config.toml
model = "image captioner"
dataset = "photos of plants and fungi (iNaturalist)"
train_examples = 22605
image_size = 48
crop_scale_min = 1
horizontal_flip = true
tokenizer = "word"
vocab_size = 1482
encoder_arch = "vit"
encoder_norm = "layernorm"
encoder_norm_position = "pre"
encoder_activation = "relu"
encoder_mlp_ratio = 3
encoder_head_dim = 32
encoder_fused_qkv = false
encoder_bias = "none"
encoder_qk_norm = true
encoder_parallel_block = false
encoder_inner_norm = false
encoder_moe = "top_k"
encoder_drop_path = 0.1
encoder_num_experts = 32
encoder_moe_every = 2
encoder_expert_mlp_ratio = 0.25
encoder_experts_per_token = 1
encoder_shared_expert = false
encoder_patch_size = [8, 8]
encoder_conv_stem = true
encoder_layers = 16
encoder_width = 192
encoder_positions = "learned"
fusion = "cross_attention"
label_smoothing = 0.05
decoder_width = 320
decoder_layers = 6
decoder_norm = "layernorm"
decoder_norm_position = "pre"
decoder_activation = "squared_relu"
decoder_mlp_ratio = 6
decoder_head_dim = 64
decoder_fused_qkv = true
decoder_bias = "all"
decoder_qk_norm = false
decoder_parallel_block = false
decoder_inner_norm = false
decoder_positions = "rope"
decoder_cross_attention_every = 1
decoder_tie_embeddings = true
residual_init = "none"
optimizer = "soap"
beta2 = 0.99
learning_rate = 0.0014
beta1 = 0.95
shampoo_beta = 0.95
eps = 1e-08
precondition_frequency = 50
max_precond_dim = 1536
one_sided = false
adamw_lr_other_params = 0.0028
ema_decay = 0.995
max_steps = 4600
batch_size = 48
epochs = 9.8
lr_schedule = "cosine"
final_lr_fraction = 0.01
warmup_steps = 230
weight_decay = 0.1
adamw_weight_decay_other_params = 0.01
Rows from block 3 of the image encoder, named by matrix and row number. Rows with one number belong to one attention dimension. Each number is 128 + 24 x the weight over its row's rms, rounded and kept within 0 to 255. All counts start at 0. After the name is the row's rms in percent of the matrix's.
# q: attention query (encoder.blocks.3.attn.q.weight, 192x192), inputs 96-191
# k: attention key (encoder.blocks.3.attn.k.weight, 192x192), inputs 96-191
q.18 093 [138 121 146 147 139 170 151  96 142 133 135 143 103 100 167 135 102 154 151  70 112  73 129 163 123 129 123 124 119 116 125  71 106  91 103 129 149 137 106  87 114 142 108 104 118 140 136 116 104 106 107 118 138 143  74 101 164 102 133 108 107 127 113 111 126 163 121 126 115 130 206 165 145  69 142 137 146 141 173 122  90  89 141  97 163  96 129 127 124 127 144 155 135 105 125 131]
k.18 098 [152 155 141 136 102 155 122  76 139 160 159 123 114 105 106 128 124 122 108 116 112 135 135 146 131 127 137 134 129 115  99 127 123 152 106 130 110  64 148  75 139  80 156  71 105 127 180 123 114 122 128 124 144 109 156 113 100 103 108 116 104 110 129 128 165  83 146 110 128 141  94 114 124 147  99 106 121 117 143 142 104 170  96 142 126 195 124 157 151 104 115 110 124 107 155  83]
q.19 099 [110 119  95  95 125 145 113 158  93 136 132 131 146 104  73  71 115 129 119 162 141 110 134 148 139 106 156 103 126 125 151  85 125 161  78 156 131 116 141 171 135 148 125  76 113 153 140 107 146 147 124 123 115 129 145 131 124 115 107 156 152 125 159 124 164 139 122 106 135 136 139 116 153 128 151 141  94 156 108 127 151 117 120 116 135 136  98 130 126 141 113  84 164 145  77 144]
k.19 090 [149 150 153 148 133 145 149 143 142 138 142  90 145 109 147 149 169 123 166  99 167 126 140 161 142 120 129  70 131 115 139 107 105 130 164 180 169 124  81 129 129  81 145 152 130 136  80 120  91 130 173 124  99 140 116 120 126 122 124 111  91 105 136 149 108 140  79 112 168 124 157  91 139 111 119 129 139  98 159 149 160 101 138 127 138 131 123 113 147 100 100 137 148 109 171 168]
q.20 086 [140 158 125 124 149 143 130 124 110 127 102 154 160 131 130 164 166 159 143 129 114 120  86 107 120 131 129  99 141 112 119 100  96  92 124 153 134 124 149 119 141  96 173 158 135 152 105 106 163 133 136 106 109 150 150 143 102 147 135 124 158 175 156 125 138 114 133 149 153 143 110 114 163 135 167 129  96 170 105 137 112  97 102 111 173 123 145  88 124 134 111 138 160 121 132 161]
k.20 101 [107 126  99 138 107  74 132 141 117 101 130 166 127  90 150 119 106 152 109 143 151 124 145 104 158 126 128 128 158 143 163 137 163 129 136 127 156 111 154 118  74  88 134 158 152 112 141 127 167 123 124 134 100 115 112  76 138 119 132 125 119  83 118 120 156 136  93 140  78 150 158 145 112 175 117 134 107 185 139 145 118 120 125  81 120  91 143 137 102 153 139 139 157 142 149 152]
q.21 101 [146  88 157 102 102 143 105 170 124 162 131 151 120 100 124 159 132 111  92  99 149 122 111 119  63 118 125 164 138 110 127 153 125 109 126 129 133 104 160 168 146 104 140  88 132 158 138  93 141 166 117 155 128 142  98 140 139 133  84 112 108 127 135 115 138  91 108 141 162 142 143 137 122 127 106 140 112 160 147 126  89 126  90  85 160  95 141 106 145 110 159 155 121 123 120 122]
k.21 089 [128 128 139  88 139 120 122 122 111 147 117 122 171  73 191 117  92 157 107 130 160 107  80 142 168 174 113 105 149 140 173 118 123  84 109  77 121 143  69 151 111 155 112 115 118 132  99 137 118 114 150 101 157 142 162 109 114 120 112 135 130 160 154 128 152 136 144  98 134 121 119 130 120 153 102 112 160 135 112  86 133  99 111 155 152 149 158 130 116  99 158 143 134 116 169 156]
q.22 092 [103 123 106  80 114 121 127 161 130 161 178 141 116 162 116 106 108 109 160 124 172 121 104 160 140 104 134 137 173 120 145 110 173 104 137 173 136 142 102 116 135 123 143 129  88 130 101 147 126 106 139 152 182 149  95 163 110 180 130  93 104 122 113 174 152 158  90 141 110 119 111 164 156 144 119 113 134 109 120 124 118 124 121 116 123 101 102 157 157 109 145 121 163 130 170  99]
k.22 092 [106 135 146  88 103 121 118 104 165 119 135 137 111 101 131 160 146  94  73  76  90 132 173 145 109 131 141 120 139 131 148 157  99 128 119  96 129 147 160 113 148 115 136 134 114 154  75 148 161 121 162 143 143 114 121 124 105 131 159 116 175 128 136 114  96 104 177 121 110 119 149 138 116 166 112 121 104 114 131 135 106 143 113 144 132 146 150 135  82 102 102 122 105 100 123 123]
q.23 096 [109  92 152 128 117 108 119 100 144 159 121 154 149 140 122 118 166 132 110 182 103 136 149 143 169  91 125 111 152 129 121 120 108 142 133 122 106 149 151 146 112  98  84 138 140 136  86  93  91  95 123 125  90 139 121  73 116 115 154 131 159 125 150 145 133 131 150 121 153 162 140 117  87 107 157 109 136 123 146 125 136 143 140 138 108 140 136 145 123 141 159  99 105  90 148  97]
k.23 112 [137 133  95 125 133 110 136 167  67  99 142 177 103 152 119 124 148 164 138 137 155 142 141 120 105 159 156 148 119 159 155 133 126 133  97 169 132 111 107 131 117 141 109 115 113 162 167 123 118  74 121 149  93 108  79 140 109 111 129 156 119 107  90 116 153 102 128 155 140 158 135 120 130 112 122 156 119 139 141 142 136 104 105 100  97 131 130 100 122 160 140  91 134 176 144 151]
q.24 091 [116  84 156 120  89 145 117 105 125 104 112 127 163 159 108 152 132 105 119 164 103 124  99 110 108 152 119 115 123 129 141 125 102 114 130 101 126 155 130 122 141 108 144 159 126 128 133 119 159 102 158 103 148 155 120 110 108 129 162 119 113 147 160 118 129  81  66 145 133 109 144 127 153 168 159 154 127 131  92  94 142  91 135  88 124 146 159 142 146 125  94 155 153 157 115 143]
k.24 089 [119  79 130 157 135 128 153 144 132 159 138 118  99 150 137  89 143 117 145 112 185 149 137 141 131 106 108 137 141 136 160 131 179 198 101 117 115 117 140 138 161 140 136 134 151 146 129 144 180 154 141 101 171 122 133 156 150 151 101 162 147 121 126 135 111  77 139 141 107 115  61  97 118 107 102 121 133 106 143 117 136 144 116 119 170 149 152 139 164 120 130  91 139 142 181 136]
q.25 096 [141 147 148 104 149 125 138  87 105 151 152 142 104 162 108 115 146  59 127 153 139 142 116 120 156 105 106 166 130 116 118 163 110 123  95 100 117 135 136 139 161 162 131 103 115  63 143 158 154 165 130  85 186 126 122 109 123 106 111 150 143  88 123 145 108 112 142  96 120 160  90 113 149  91 111 109 118 163 118 159 113 143 108 135 127 114 164 115 117 144 132 124 100 116 176  84]
k.25 094 [111 124  77 114 129 159 125 134 149 106 154 148 105 132 130 116 110 145 170 126 164  78 123 127 134 130 112 148 138 158 112 111 126  98 125 154 115 135 119 129 121 145 121 162 114 100 145 162 124 177 102 155 148 144 117 170 129 149  93 143 137 141 108 119 143  92 110 112 148 123 169 134 154 134 152 157 146 166 163 132 150 118 116 130 125 136 161 152 120 100 138 171 121 137  49 134]
q.26 108 [139 131  96 116 170  93 158  99 145 114 104 151  99 118 135 158 141 136 146 111 113 148 138 143 187 123 138  83 106 114 177 122 185 107 138 110 104 134 157 119 152  63 157 141 115 166 118 117  99 113 139 122 111 156 134 106 147 115 122 119 155 103 121 136 126 152 143 184  93 155 150 143  85  96 174 124 157 136  85  77 133 105 165 146 117 136  99 135 134 126 172 124 113 131 130  63]
k.26 113 [106 138 143 121 114 129  85 145 106 131 142 143 113 131 143 129 141 141 146 133 168 131  94  95 149 119 167 161 164 109  69 123  86  94 149 168 138 124 120  99 126  96 147 104 116 149 177 122 138 138  98 122 106 136 140  83 118  81 138 166  88 105 120 116 137 108 126 136 137 146 161 142 131 133 143 136 128 126 139 115 104 120 119  89  81 145 141 125 144  97 105  99 142 127 159  85]
q.27 101 [170 162 169 144 173 136 113 181 112 127  97 138 136 156 140 105 122 105 119 116 169 106 122 133 156 140  98 150 132 142 143 131 123 136 135  92 140 145 161 111 116 143 145 109 133 116 148 144 134 131 110  88 148  77 109 101 143  96  71 135 133 173 105 135  93 142 105 119 156 119 119 144 135 115 105 118  94 132 125 120  82 115 114 105 130 112 124 104 135 123  80 109 107 101  81 135]
k.27 112 [122  96  98 116 171  86 162 166 130 130 139 141 157 116 139 162 118 143 162 123 125 113 110 144 119 132 150 145 122 131 143 129 109 147 100 144 132 101 156 115  93 135 167  72 153  81 104 125 135 144 138 148 134 115 146 121 124 173 161 171 129 108 140 120 161 153 135 134 127 121 147 109 160 170 103 111 125 146 135 174 115  62 132 107 164 147 148 101 125 144 172 125 132 138 111  91]
q.28 095 [160 162 141 167 135 137 124 109 139 130  88 105 158 124 183 134 129 135 158 133  51 118 176 145 146 125 146  90 142  98 102  97 119 162  95 118 144 118 119 151 131 107 106 160 141 137 139 104  71 104 121  83 139 148 158 132  86 124 139 127 143 121 126 137  69 144 110 130 134 105 109 118 137 132 135 129 116 127 153 118 132 150 172 112 117  88 144 124 108 130 175 132 122  87 131 136]
k.28 114 [133 130 117 160 109 116 113 154 119 121 150 196  78 153 142 167 143 140 105 130 147 169 114 126 120  97 175 150 112 123 104 186 109 137 129 145 147 117 128 156 126 139 137 105 138  96 130 137  74 105  98 139  81 116 122 112 127  82 125 103 116  76 157 135 170 123 122 100 118 146 155  87 178 176 123 189  97 123 158 108 165 120 120  83 137 136 145 155  86 148 121 122 136 136 123 128]
q.29 103 [153 126 137 105  94 116 105 126 151 173 170 131 122 133 128 115 166 128 138 152 111  81 112 163 113  88 145 145 111 106 144 125  90  72 150 135 142 136 116 147 162 113 132  90 108 167 152 168 166 131 170 134 160 169 117 127 134 102 161  97 124  93 113 105 136 124 156 136 133 111 140 146 120 130 147 147 162 154 129 130 117 113 107 136 139  98 129 101  91 127  85 105 123  60 144 102]
k.29 104 [113 134 121 132 141 127 159 100 146 128 132 130 138  68 124  93 118 132 126 165 100 121 146 124 118 161  98 101 118 163 151 119 102 157 162  99 114 117 159 101 158 101 119 151 148 129 111  84 114 147 134 167 150 159 130 154 122 139 122 122 125 101 145 109 122 167 111 123 121 160 145 119 136 166  83 103 136 153 135  90 181 127  92 120 128 159 165 125  98 144 173  91 100 132 197 150]
q.30 087 [174 169 155 106 181 113 150 173 136 131 137 144 133 157 123 123 100 114 142  90 114 133 154 144 134 102 108 130 151 145 112  94 160 121 121 128 158 180 119 132 125 150 106  97 132 134  76 133  86 176 116 135 133  99  75 101 115 122 125 158 139 102 128 105 136 120 164  93 150 124 152 131 142  75 100 132 104 170 150 113 132  94  98 128 103 123 136 156 147 138  96 132 118 161  43 139]
k.30 102 [142 151  97 173 145 121  97 122  77 119 110 103 108 107 117 150 146 123 118 143 113 127 122 146  87 110 102 124 121  90 126 102 120 144 174 149 107  94 103 118 120 113 164 109 103 138 141 126 118 118 126 158 113 141 139 102 149 116 111 104  86 163 129 125 134 191 127 128  96 122 147 121 151 116 105 130  99 100 171 162 164 106 132 133 145 139 161 146 139 158 122 105 168 119  88 139]
q.31 096 [134 113 138  82 134 157  81 125 136 116 124 146 114 115 108 129  98 157  92 179 132 104 126 137 166 160 173 127 100 118 150 139 118 126 131 135 141  89 111 167 141 163 131 126  76 103 116 150 131 107 112 135 127 136  81 137 130 125 101 151 113 177 150  97 116 111 108 151 153 160  92 124 160 130  80 150 111 101  61 159  99 124 130 122 193 124 168 155 132 148 101 157 152  99  84 160]
k.31 103 [104 109  96 183 123 133 119 113 159 159 168 119 170  79 131 135  95 142 102 122 131 118 145 142  99 120  87 107 136 122 113 122 157 103 153 101 154 107 144 100 134 143 123  89 168 129 116 132 121 168  85 155 147 158 196 132 160 152 100  94 132 134 185 112 155 157  81 137 142 127  82 118 125 111 103  90 148 146 114 149 144 132 148 172 116 132 115 136 112 106  97 135 105 120 129 116]
q.32 091 [125 157 121 164 137 128  94 119 142 189 144 100 154 104 140 110 105 127 128  93  97 135 131 149 121 152  77 123 148 118 107 104 125  94 117 123 169 149 114 118 104 161 142  92 125 147 105 148  75 134 162 119 130 111 150 117 139 132 130 158 158 107 153 114 117 139 144 142 133  98 133  90  64 147 119  98  97 142 162 130 123 111 131 148 103  81 131 167 127 167 153 104 174 123 163 114]
k.32 095 [141 132 137 124 104 158 109  93 124 136 133 109  91 164 122 157 143 140 166 153 148 136 134 155 147 125 135 178 122  75 140 163 128 106  88  94 171 173 114 147 124 115 147 144 124 102 130 104 175 125 136 139 139 164 114 104 155  95 121  77 114 122 110 119  88 125 146 137  96 153 129 142 149 109 125  96 164  98 116  95 145 121 127 140 157 108 104 129 121 123 114 176 163 122  99  98]
q.33 101 [178 144  77 110 111 110 123  97 163 148 161 155 131 110 134 128 144 147 112 140 134 116 131 102 152 123 163 140 151  87 135 167 121 132 116 167 142 137 141 135  98 113  71 130  84 105  92 117 134 147  97 127 103  58  69 141 133 130 113 125 106 113 143 110 133 160 114 109 162 170 120 146 159 144 124 114 110 119 143 141 106 126 105 127 120 131 133 171 124 126 149 140 129 148  82 101]
k.33 105 [120 144 106 112 128  98 112 137 130  72 112 141 120 171 146 131 155 126 156 102 139 150  94 123 158 114 145  68 121 122 138  95 128 139 127 107 109 128 176 125 139 124 127 141 113 150 150 125 159 121 133 107 156 112 147 108 120 141 126 174 110 122 133 142 138 142 150 146 143 124 113 153  87 133 121 160 149 125 102  93  99 106 142  63 119 102 129 124 158 103  82 112  93 104 117 122]
q.34 107 [117 102  84 119 125 111 133 111 129 102 100  98 138 148 114 168 116 169 132 145 123 133 160 173 165 116 126 111 164  95 135 198 174 121 110 144 151 139 126 117 103 136  94  74 124 110  93 141 108 140 139 128 128 112 143 109 135  93 135 150  98  99 122 151 145 139 140  72 127 112 160 104 110 133 158 129 152 136 124  71 126 127 147 161 144 134 166 137 123 156 177 131 193  95  92 124]
k.34 102 [121 104 117 106 169 137 121 117 110  85 159 128 121 157 134 155 150 149 132 101 124 150 105 120 171 115 153 130 107 126 125 110 135 136  85 145 123 133 107 169  51 114 109 104 143 143  90 118 154 115 134 156 144 136 119 150 112 109 102  94 107 143 113 122 129 117 147 152 116 120  96 139  86 107 143 124  99 199 136 105 151 105 119 135 109 123 123 127 100 122 155 100  73 113 126 141]
q.35 098 [ 64  93 132 121 156 137 141 125 121  76 125 132 131 146 128 135 122  87 140 123 107 134 137 160 155 105 167 150  86 128 141 122 144 126 171 135  93 132 151 112 172 122 148 158  95  85 121 116 119 115 140 140 169 172  88 154  65 156 145 129 164 142 106 137 141 158 152 134 135 123 133 162 141 122 131 117 162  79  94 127 115 169 101 133 151 154 146 144 129 144 135 106 117 112 133 130]
k.35 088 [158 128 113 109 148  79 128 105 138 139 101 101 148 117 164 163  89 128 117 127 139 126 104 131 140 133  93 143 139 152 123 136 144 129 140  93 131 113 152 138 102 138  96 124 151 102 149 127 102 122 112 100 116 128 143 138 148 150 151 161 114 122 129 142 130 101 139 172 107 155 100  87 154 192 110 169 147  95 128 117 189 158 144 110  98 133 144 136 126 125 181 128 131 168 122 113]
q.36 084 [120 148  85 126 150 142 121 102 136 151 117  78 137 173 174 130 131 115 161 109 160 155 129 121 108 100  76 107 125 124 138 128 125  95 104  84 146 139 133 136 127 160 113 156 117 123 118 151 130 147 105 102 162 155 102 131 123 104 122 134 147  91 113 110 153 124  93 176 113 106 109 135  98 119 145 175  94  88 175 101 126 142 125 170 132  97 143 134 153 105 135 132 128 111 120 132]
k.36 085 [138 129 161 116  99 115 100 133 128 151  96 131 122 106 118 107 139 140 126 112 106  87 131 154 119  96 134 109 100  85  94 125 125 111 127 179 108  97  85 130 141 153 108 120 135 186 103 145  93 126 166  97 132 118 100 130 149 132  97 156 132 111 124  90 132 136 171 173  93 151 129 134 162 134 148 131 119 139 114 153 161 122 146 147 146 140 171 122 138 153 146 126 127 126 132 147]
q.37 096 [136 110 136 128 109 103 135 124 113 135 169 137 163 133 158 117 129 130 115 136 137 135 130 112 106 133 160 143 108 136 129 116 129 154 116 134 160 121 101 145 101 165 151 121 153 127 149 138 133 116 108 111 136 128 133  82 117 154 173 151 114  71  87 116 112 130 171 107 117 154 102 115 122 125 103 110 120 133 127 133 128  76 116 173 146 125 123 149 144 160 122 139 139 127 156 145]
k.37 100 [165 128 132 112 112 108 106 170 179 118 147 155 118 143 125 159 100 157 169 128 142 128 137 137 116 139 123 154 127 119 178 127 102 120 176  95 111 117 143 130 107 153 121 154 149 117  70 164 100 122 127 104 126 110 129 149 132 125 138 126 138 193 156 128  54 108 138 145 105 118 128 175 130 143 138 140 155 110 163 106 162 145 149 140 140 101 152 147 125 138  73 125 147 114 141 103]
q.38 094 [114 136 130 110 118 108 108 175  96 144 142 166 128 138 160 122 120 150 138 139 130 103 120 119 112 128 137 157 127 140 162 153 134 160 117 105 117 104 102 105 133  76 177 126 132 137 116 120 148  83 166 106  94 120  75 103 113 158 130 164  83 116 161  86 153 146 105 120 108 136 139 101 174 119 140 154 147 157 115 146 127 108 118 115 122 154 137 109 106 129 127 118  95 154 154  80]
k.38 086 [122 134 130 120 117 120 172 110  84 118 124 117  80 158 125 112 124 135 185 102 130  90 123 135 150 104 109 109 147 178 135 152  90 146 146  90 144 180 173 147 124 123 116  67 137 132 146  82  97 134 127 167 106 104  87 132 121  95 110 119 133 162 105 142 108 116  89 143 121 140 121 168 128 114 109 134 114 142 133 163 139 121 102 128 120 104 108 136 120 118 137 144 109  81 110 119]
q.39 096 [103 121 131  91 119 133 124 132 105 116 151  73 161  93 147 114 162 105 118 118 166 157 104 151 123  80 147 134 144 180 133 168 116 122 169 109 147 129 103  90 137 119 132 150 131 156 163  98 108 150  88 152 119 109 145 111 115 145  89 128 140 145  79 126 171 135 125 168 146 149 101 130 121 106 133 143 132 112 148 111 109 180 126 178 117  99 116  91 132 139 135 131  94 148  87 110]
k.39 093 [ 93 129  96  98 141 100  93 147  97 101 121 107  95  98 163 193 129 142 141 154 138  85 197 131 135 148 115 124 149 106 119 181 142  90 107 132 160 135 117 101 126 120 104 145 126 153 141 122 137 133 147 137 115 141 147 149  67 124 117 131 102 171 123 119 113 160 143 119 154 145 150 105 162 136 154 108 102 128 113 151 165 146 135 126 107 119 114 163 134 136  85 124 138 131  99  95]
q.40 086 [103 108  95 159 164 127 127 135 154  68 129 138 119 124 159 162 107 161 118 134 128  77 124 132 117 142 130 163 107 151 116  83 102 125 104 165 127 146 141 136 112 129 127 156 154 148 104 107 123 134 120 128 115 127  82 144 153 147 140 123  87 131 180  87  95 107 145 121 122 120 105 141 105 109 132 126  67 108 104 121 114 115 135 128 172 131  62 127 142 115 155 147 126 156 125 186]
k.40 087 [127 136 149 101 109 127 122 157 104 148 135 123 171 138 127 121 112 140  73 128 138 157 114 152 139 185 136 162 142 128 110 143 107 127  92 114 158 123 164 108 167 127 130 148 108 112 119 119 120 158 138 132 120 148 102  56 123 136 165 120 148 140 136 162 167 139 129 133 109 126 130 135 104 150 115 146 125 132 149  95 182 175 112 121 144 174 133 174 120 136 127 132 137 113 138 151]
q.41 135 [116 137 120 146 113 145 155 100  89 151 155 127 125 144 121 115 152 163 135 117 142 106 148  94 126 151 160 145 143 130 140 121 115 155  95 148 115 171 123 137 131  98 115 119 134 172 146 106 117 123 107 136  72 144 154 147 154 130 112 107 104 123 174  87 153 153 117 114 159 133 121 141 125 117 208 129  62 148 134 106 147 134 143 144 169 146  93 140 148 149 141 163 158 155  90 104]
k.41 120 [ 97 143 125 108  94 126  97 174 116 116  96 131 134 124 114 128 186 141 125 121 143 126 125 130 149 103 124 118 159 111 111  92  96 153 164 126 126 156 167 125 110 121 155 151 159 121  98 117 155 135 116 129  98 109 135 115 105 126 136 142  91 143 111 101 155 108 129 123 146 156  78 195 129 114 150  95 143 144 115 107  87 124 118  95 165 145 118 118 171  96 154  99 145  99 109  76]
q.42 111 [142 118 145 119 111 142 116 149 164 178 101 129 130 130 138 130 121 127 120 116 111 156 147 155  55 127 109  99 118 114 131 148 118 106 158 107 122  99 123 132 162 154  95 109 148  96 137 186 126 133 130 119  97 132  88  95 156 136 102  89 120 129 149 184 125 118 138 120 113 106 144 125 142 179 158 108 143 106 134 156 139 110 146 144 127 129 162 145 128 138 116 121 125 104 133 124]
k.42 108 [115 125  89 163 137 112 146 156 116 147 170  77  86 140 141 111 151 135 103  88 122 113 103  87 125 120 165 163 152 110 104 126 118 157 126 115 140 116 116 165  85 141 120 171 124 147 184 114 142 143 111 132 108 146 154 146 132 110 107 125 112 149 106 154 103 112 137 183  98 149 115 149 110 111 145 132 115 136 131  92 111 126 155 146 154 117 146 152 128 141 115 163 128 101 120 151]
q.43 109 [132 124  99  97 136 143 133 120  94 151 151 107  79 121 169 132 148 150  88 102  92 114 160 176 129 111  93 147 132  87  93 123 136 142 154  55 119 167 133 116 116 129 129 115  84 140 133 135 113 123 126 107  89  99 104 115 137 122 154 136 106 121 158 129 136 120 111 131 127 146 115 105 160  98 155 145 118 130 110 146 162 138 118 175 127  92  85  95 166 194 150 120 112  72 104 130]
k.43 101 [ 92 104 166 133  73 105 138 126  97 175 102 123 132  84 172 156 130 127 124 176 145 123  95 116 156 101 142 144 107 159 153 112  93 139 107 130  68 145 129 148 132 134 104  94 120 104 131 147 133 152 187 153 132 109 122 126  90 116 157 123 126 119 116 112 137 101 110 131 175 110  83 131 153 132 136 150 130 126 123 134 176 118 153 153 122 135 120 151 164  98 129 157 108 110  91  86]
q.44 108 [109 120 114 118 115 140 101 133 156 113 120 141 126 100 121 119 154  98 123 103 116 163 148 149 100 127 139 113 141 131 133 168 100 134 157 110 138  59 166  94 128 127 121 113 111 117 133 158 163 135  81  89 157  99 101 111 113 149 132 140 122 159 130 130 100 111 159  92 112 111 149  98 120 120 149 137 144 115 140 122 118 111 126 152  75 114 156 100 106 112 125 104  83 135 154 112]
k.44 099 [145 142 145 187 127 125 129 118 120 117 168 165 127 144 150 110 170 119 133 104 157 131 162  89 125 129 167 128  87 140  96 149 121 112 102 138 124 103 123 123 137 133 124  88 150 167 151 148 104 115 127 152 128 145 122 168 106  96 141 129 128 171 119 120  74 142 125 144 108 132 127 168 129 121 128 122  94 119  93 155 135 116  96 133 122 108 139 182 130 187 129 112 165 153 124 119]
q.45 104 [115 120 141 132 154  71 142 148 113 127 124 127 157 155 140 131 163 176 129 110 152 161 123  98 165 140 147 137 101 113 150  96 125 139 109 129 143 175 112 159 152 138 118 124 174  82 135  83 197 136 119 150 171 162  94 123 140 124 107 149 110 106 130 129 125 144 149 120 165 107  82 103 136 141 117 125 161 112 124 110 106  92 132 164 150 163 120 100 138 108 123 130 172 119 122 130]
k.45 096 [142 115 129 124 106 130 156 125  87 155 145 148 137 123  95 138 153  99 135 126 160 120 187 157 106 105  95 153 134  92 113 151 137 131  99 105  96 153 147 130 172 101 139 121 119 103  83 163 136 159 138 127 105 141  98 163 171 116 151 119 139 102 142 131 143 123 182 102 115 148 102 120 158  91 161 110 154 135 107 107 144 106 141 145 158 198  71 123 144  81 126 161 111 146 118 131]
q.46 107 [126 125  95 153 104  95 139  90  56 123 181 105 157 117 141 133 158 119 139 182 150  88 163 159 122 150 111 129 113 127 128 116  92 127 153 160 195 129 124 127 166 130 148  96  96 120 129 176 140 144 143 119 167 112 124 206 128 142 107 113 166 153  96 125 148 107 178 112 132 157  97 114 113  83 126 118 158  96 127 116 107  88 124 137 167 138 124 146 134 129  97 151 163 110 120 123]
k.46 094 [138 142 108 133 139 138 131 150 151 110 114 151 150 133 130 112  87  96 158 116 128 153 117 145 137 117 149 137 117 129  88 149 176 137 140 148 102 105 143  79 102 139  83 117 148  97 132 150 134 124 100  61 138 159 120 125 131 125 144 175 135  95 131  96 162 124 113 103 119 133 110 119 124 131 131 143  98 122 136 162 145 140 108 123 132  98 167 122  67  65 112 113  93 161 118 163]
q.47 107 [146 124 100 144 100 124 151 109 175 154  92 119 162 174 149 143 174 149 142 129 108 149 106 157  88 103  73 138 114  89 132 135 111 123 108 125 156 130 152 106 129 107 140 109  90 123 131 146 128 155 131  95 152 135  91 116 127 146 107 131 156 132 100 110 133 106 128 162  94 154 144 101 133 170 143 111 145 129 147 183 103 135 142 128 127  87 159 132  84 143 128 146 102 137 111 121]
k.47 109 [121 124 115 151 105 141 116 142 134 147  99 138 102 164 141 153 106 131 135  92 146 120 114 154 159  83 147 151 114 135  90 172 140 166 108 149 116 107 119 130  66 129 127 102 143 160 173 133 144 115 159 113  99 165 177 153 106 149 123 131 122  96 110 111 114 132 119 191 130 126 107  88 143  82 133 127 145 153 126 190 139 147 119 161 102 117 128 175 104 160 148 168 130 109 143  99]
q.48 094 [146 156 142 124 138 121 112 117 114 125 104  92 136  82 125  88 125 139  73 112 144 156 156 104 145 143 113 104 143 117 137 101 144 122 135 172 152 137 137 156 162 106  88 133 129 127 146 140 145 145 158  59 149 132 131 127 104 138 146 143 125 157  90 142 101 161  72 144 135  80 123 168 128 131  72 143 162 127 136 135 139 119 140 156 109 177 129 106 169 113 163 173 139 135  85 121]
k.48 096 [112 155  95 130 120 136  76 121 140 169 150 136 136 121  97 108 101 179 153 107  96 174 137 119  75 102 131 104  94  96 136  87 111 107 120 133 180 143  81 124 189 113 148 135 137 150 182 117 130  98 101 118 161 109 113 121 141 140  75 153 129 163 151  85 144 115 127 121 126 114 171 150 111 122 144 132 123 109 118 113 142  60 136 168 172 121 151  98 173 132 139 110 139 113 145 155]
q.49 111 [117 140 118 161 137 107 113 130 140  83 189 151 156 105 114 117 154 106 121 145 141 115 135 157 129 149 155 142 124 120 124  98 110 127 111 188 131 122 116  96 108 128 122 160 130 110 131  99 109 117 101 166 110  95 104 156 161 158 168 188 175 116  95 140 147 158 103 106 134 121 117 107 110 127 115  99 171 110 117 112 123 140 119 125 159 111 123 146  90 129 121 165 128 141 142 140]
k.49 103 [125 148 114 131 163 145 107 120 189 132 119 135 198 120 124 134 144 151 132 142 134 113 188 131 145 163  98  73 126 125 158 117 119 126 142 103 148 122 107 135  97 149 140 151 128 127  89 124 101 127 113 101 125 172 145 130 131 132 127  97 125 139 148 130 139 121 180 145  99 150 122 147 150 153 107 158 132 144 127 144 135 140 129 118  97 101 134 161 132 105 126 142  65 121  78 118]
q.50 094 [169  77 129 130 134 130 155 168 152  80 127 107  52 135 100 118 129 126 111 119 101 137 133 108 144 117 159 122 103 108  99 135 109 145 147 165 122 145 151 144 138 116 118 139 148 113 144 116 152 112 101 125 148 164  81 121 118 138 167  77 100 132 120 105 113 132  85 127 127 132 128 196 110 135 130 109 140 173 129 110  97 116 146 119 151 171 106 117 134 108 152 151 129  75 108 118]
k.50 086 [121 173 144 167 148 119 117 144 160 132 107 133 176 119 148 125 125 128  85 159 103 146 162 104 102 188 127  99 118 159 136 119 114 127 134 106 102 118 135 144 127 147 132 167 103 144 123 190 113 162  73 112 136 121 148  95  79 147 128 141 123 115 153 130 104  80 121 121 179 149 117  98 103 146  90 112 140  95 132 136 131 111 130 113 139 153 130  98 125 133 139 119 125 101 140 159]
q.51 088 [ 96 129 116 134 141 148 113 141 115 115  94  94  96 128 171 164 146  91 182 126 139 124 131 144  77 145 129 125  99 159 141 141 111 127 129 126 150  94 111 154 131 154  99 131 127 106 160 156 122 182  98 136 139 123 133 150  97  93 124 129 156 111 101 105 106 129 151 166 149  85  91 129 124 112 124 137 130  82 159  85 115 121 142 112  90  76 133 118 126 110 168  96 173 141 112 112]
k.51 086 [138 169 128 158 106 125 113 146 106 129 113 169 165 100 129 142 132 100 137  56 127 112 133  95  79 156 124 136 139 121  87 146 142 122 147 136 103  86 113 108  96 123 131 103 115 160 160 125 131 144 153 126 131 147  97  88 111  88 102 151 142 134 126  96 177 152 140 151 126 129 102 124 141 158 164 111 161 112  73 102 128 160 134 138 135 121 148 103 106 156 132 104 116 159 141 148]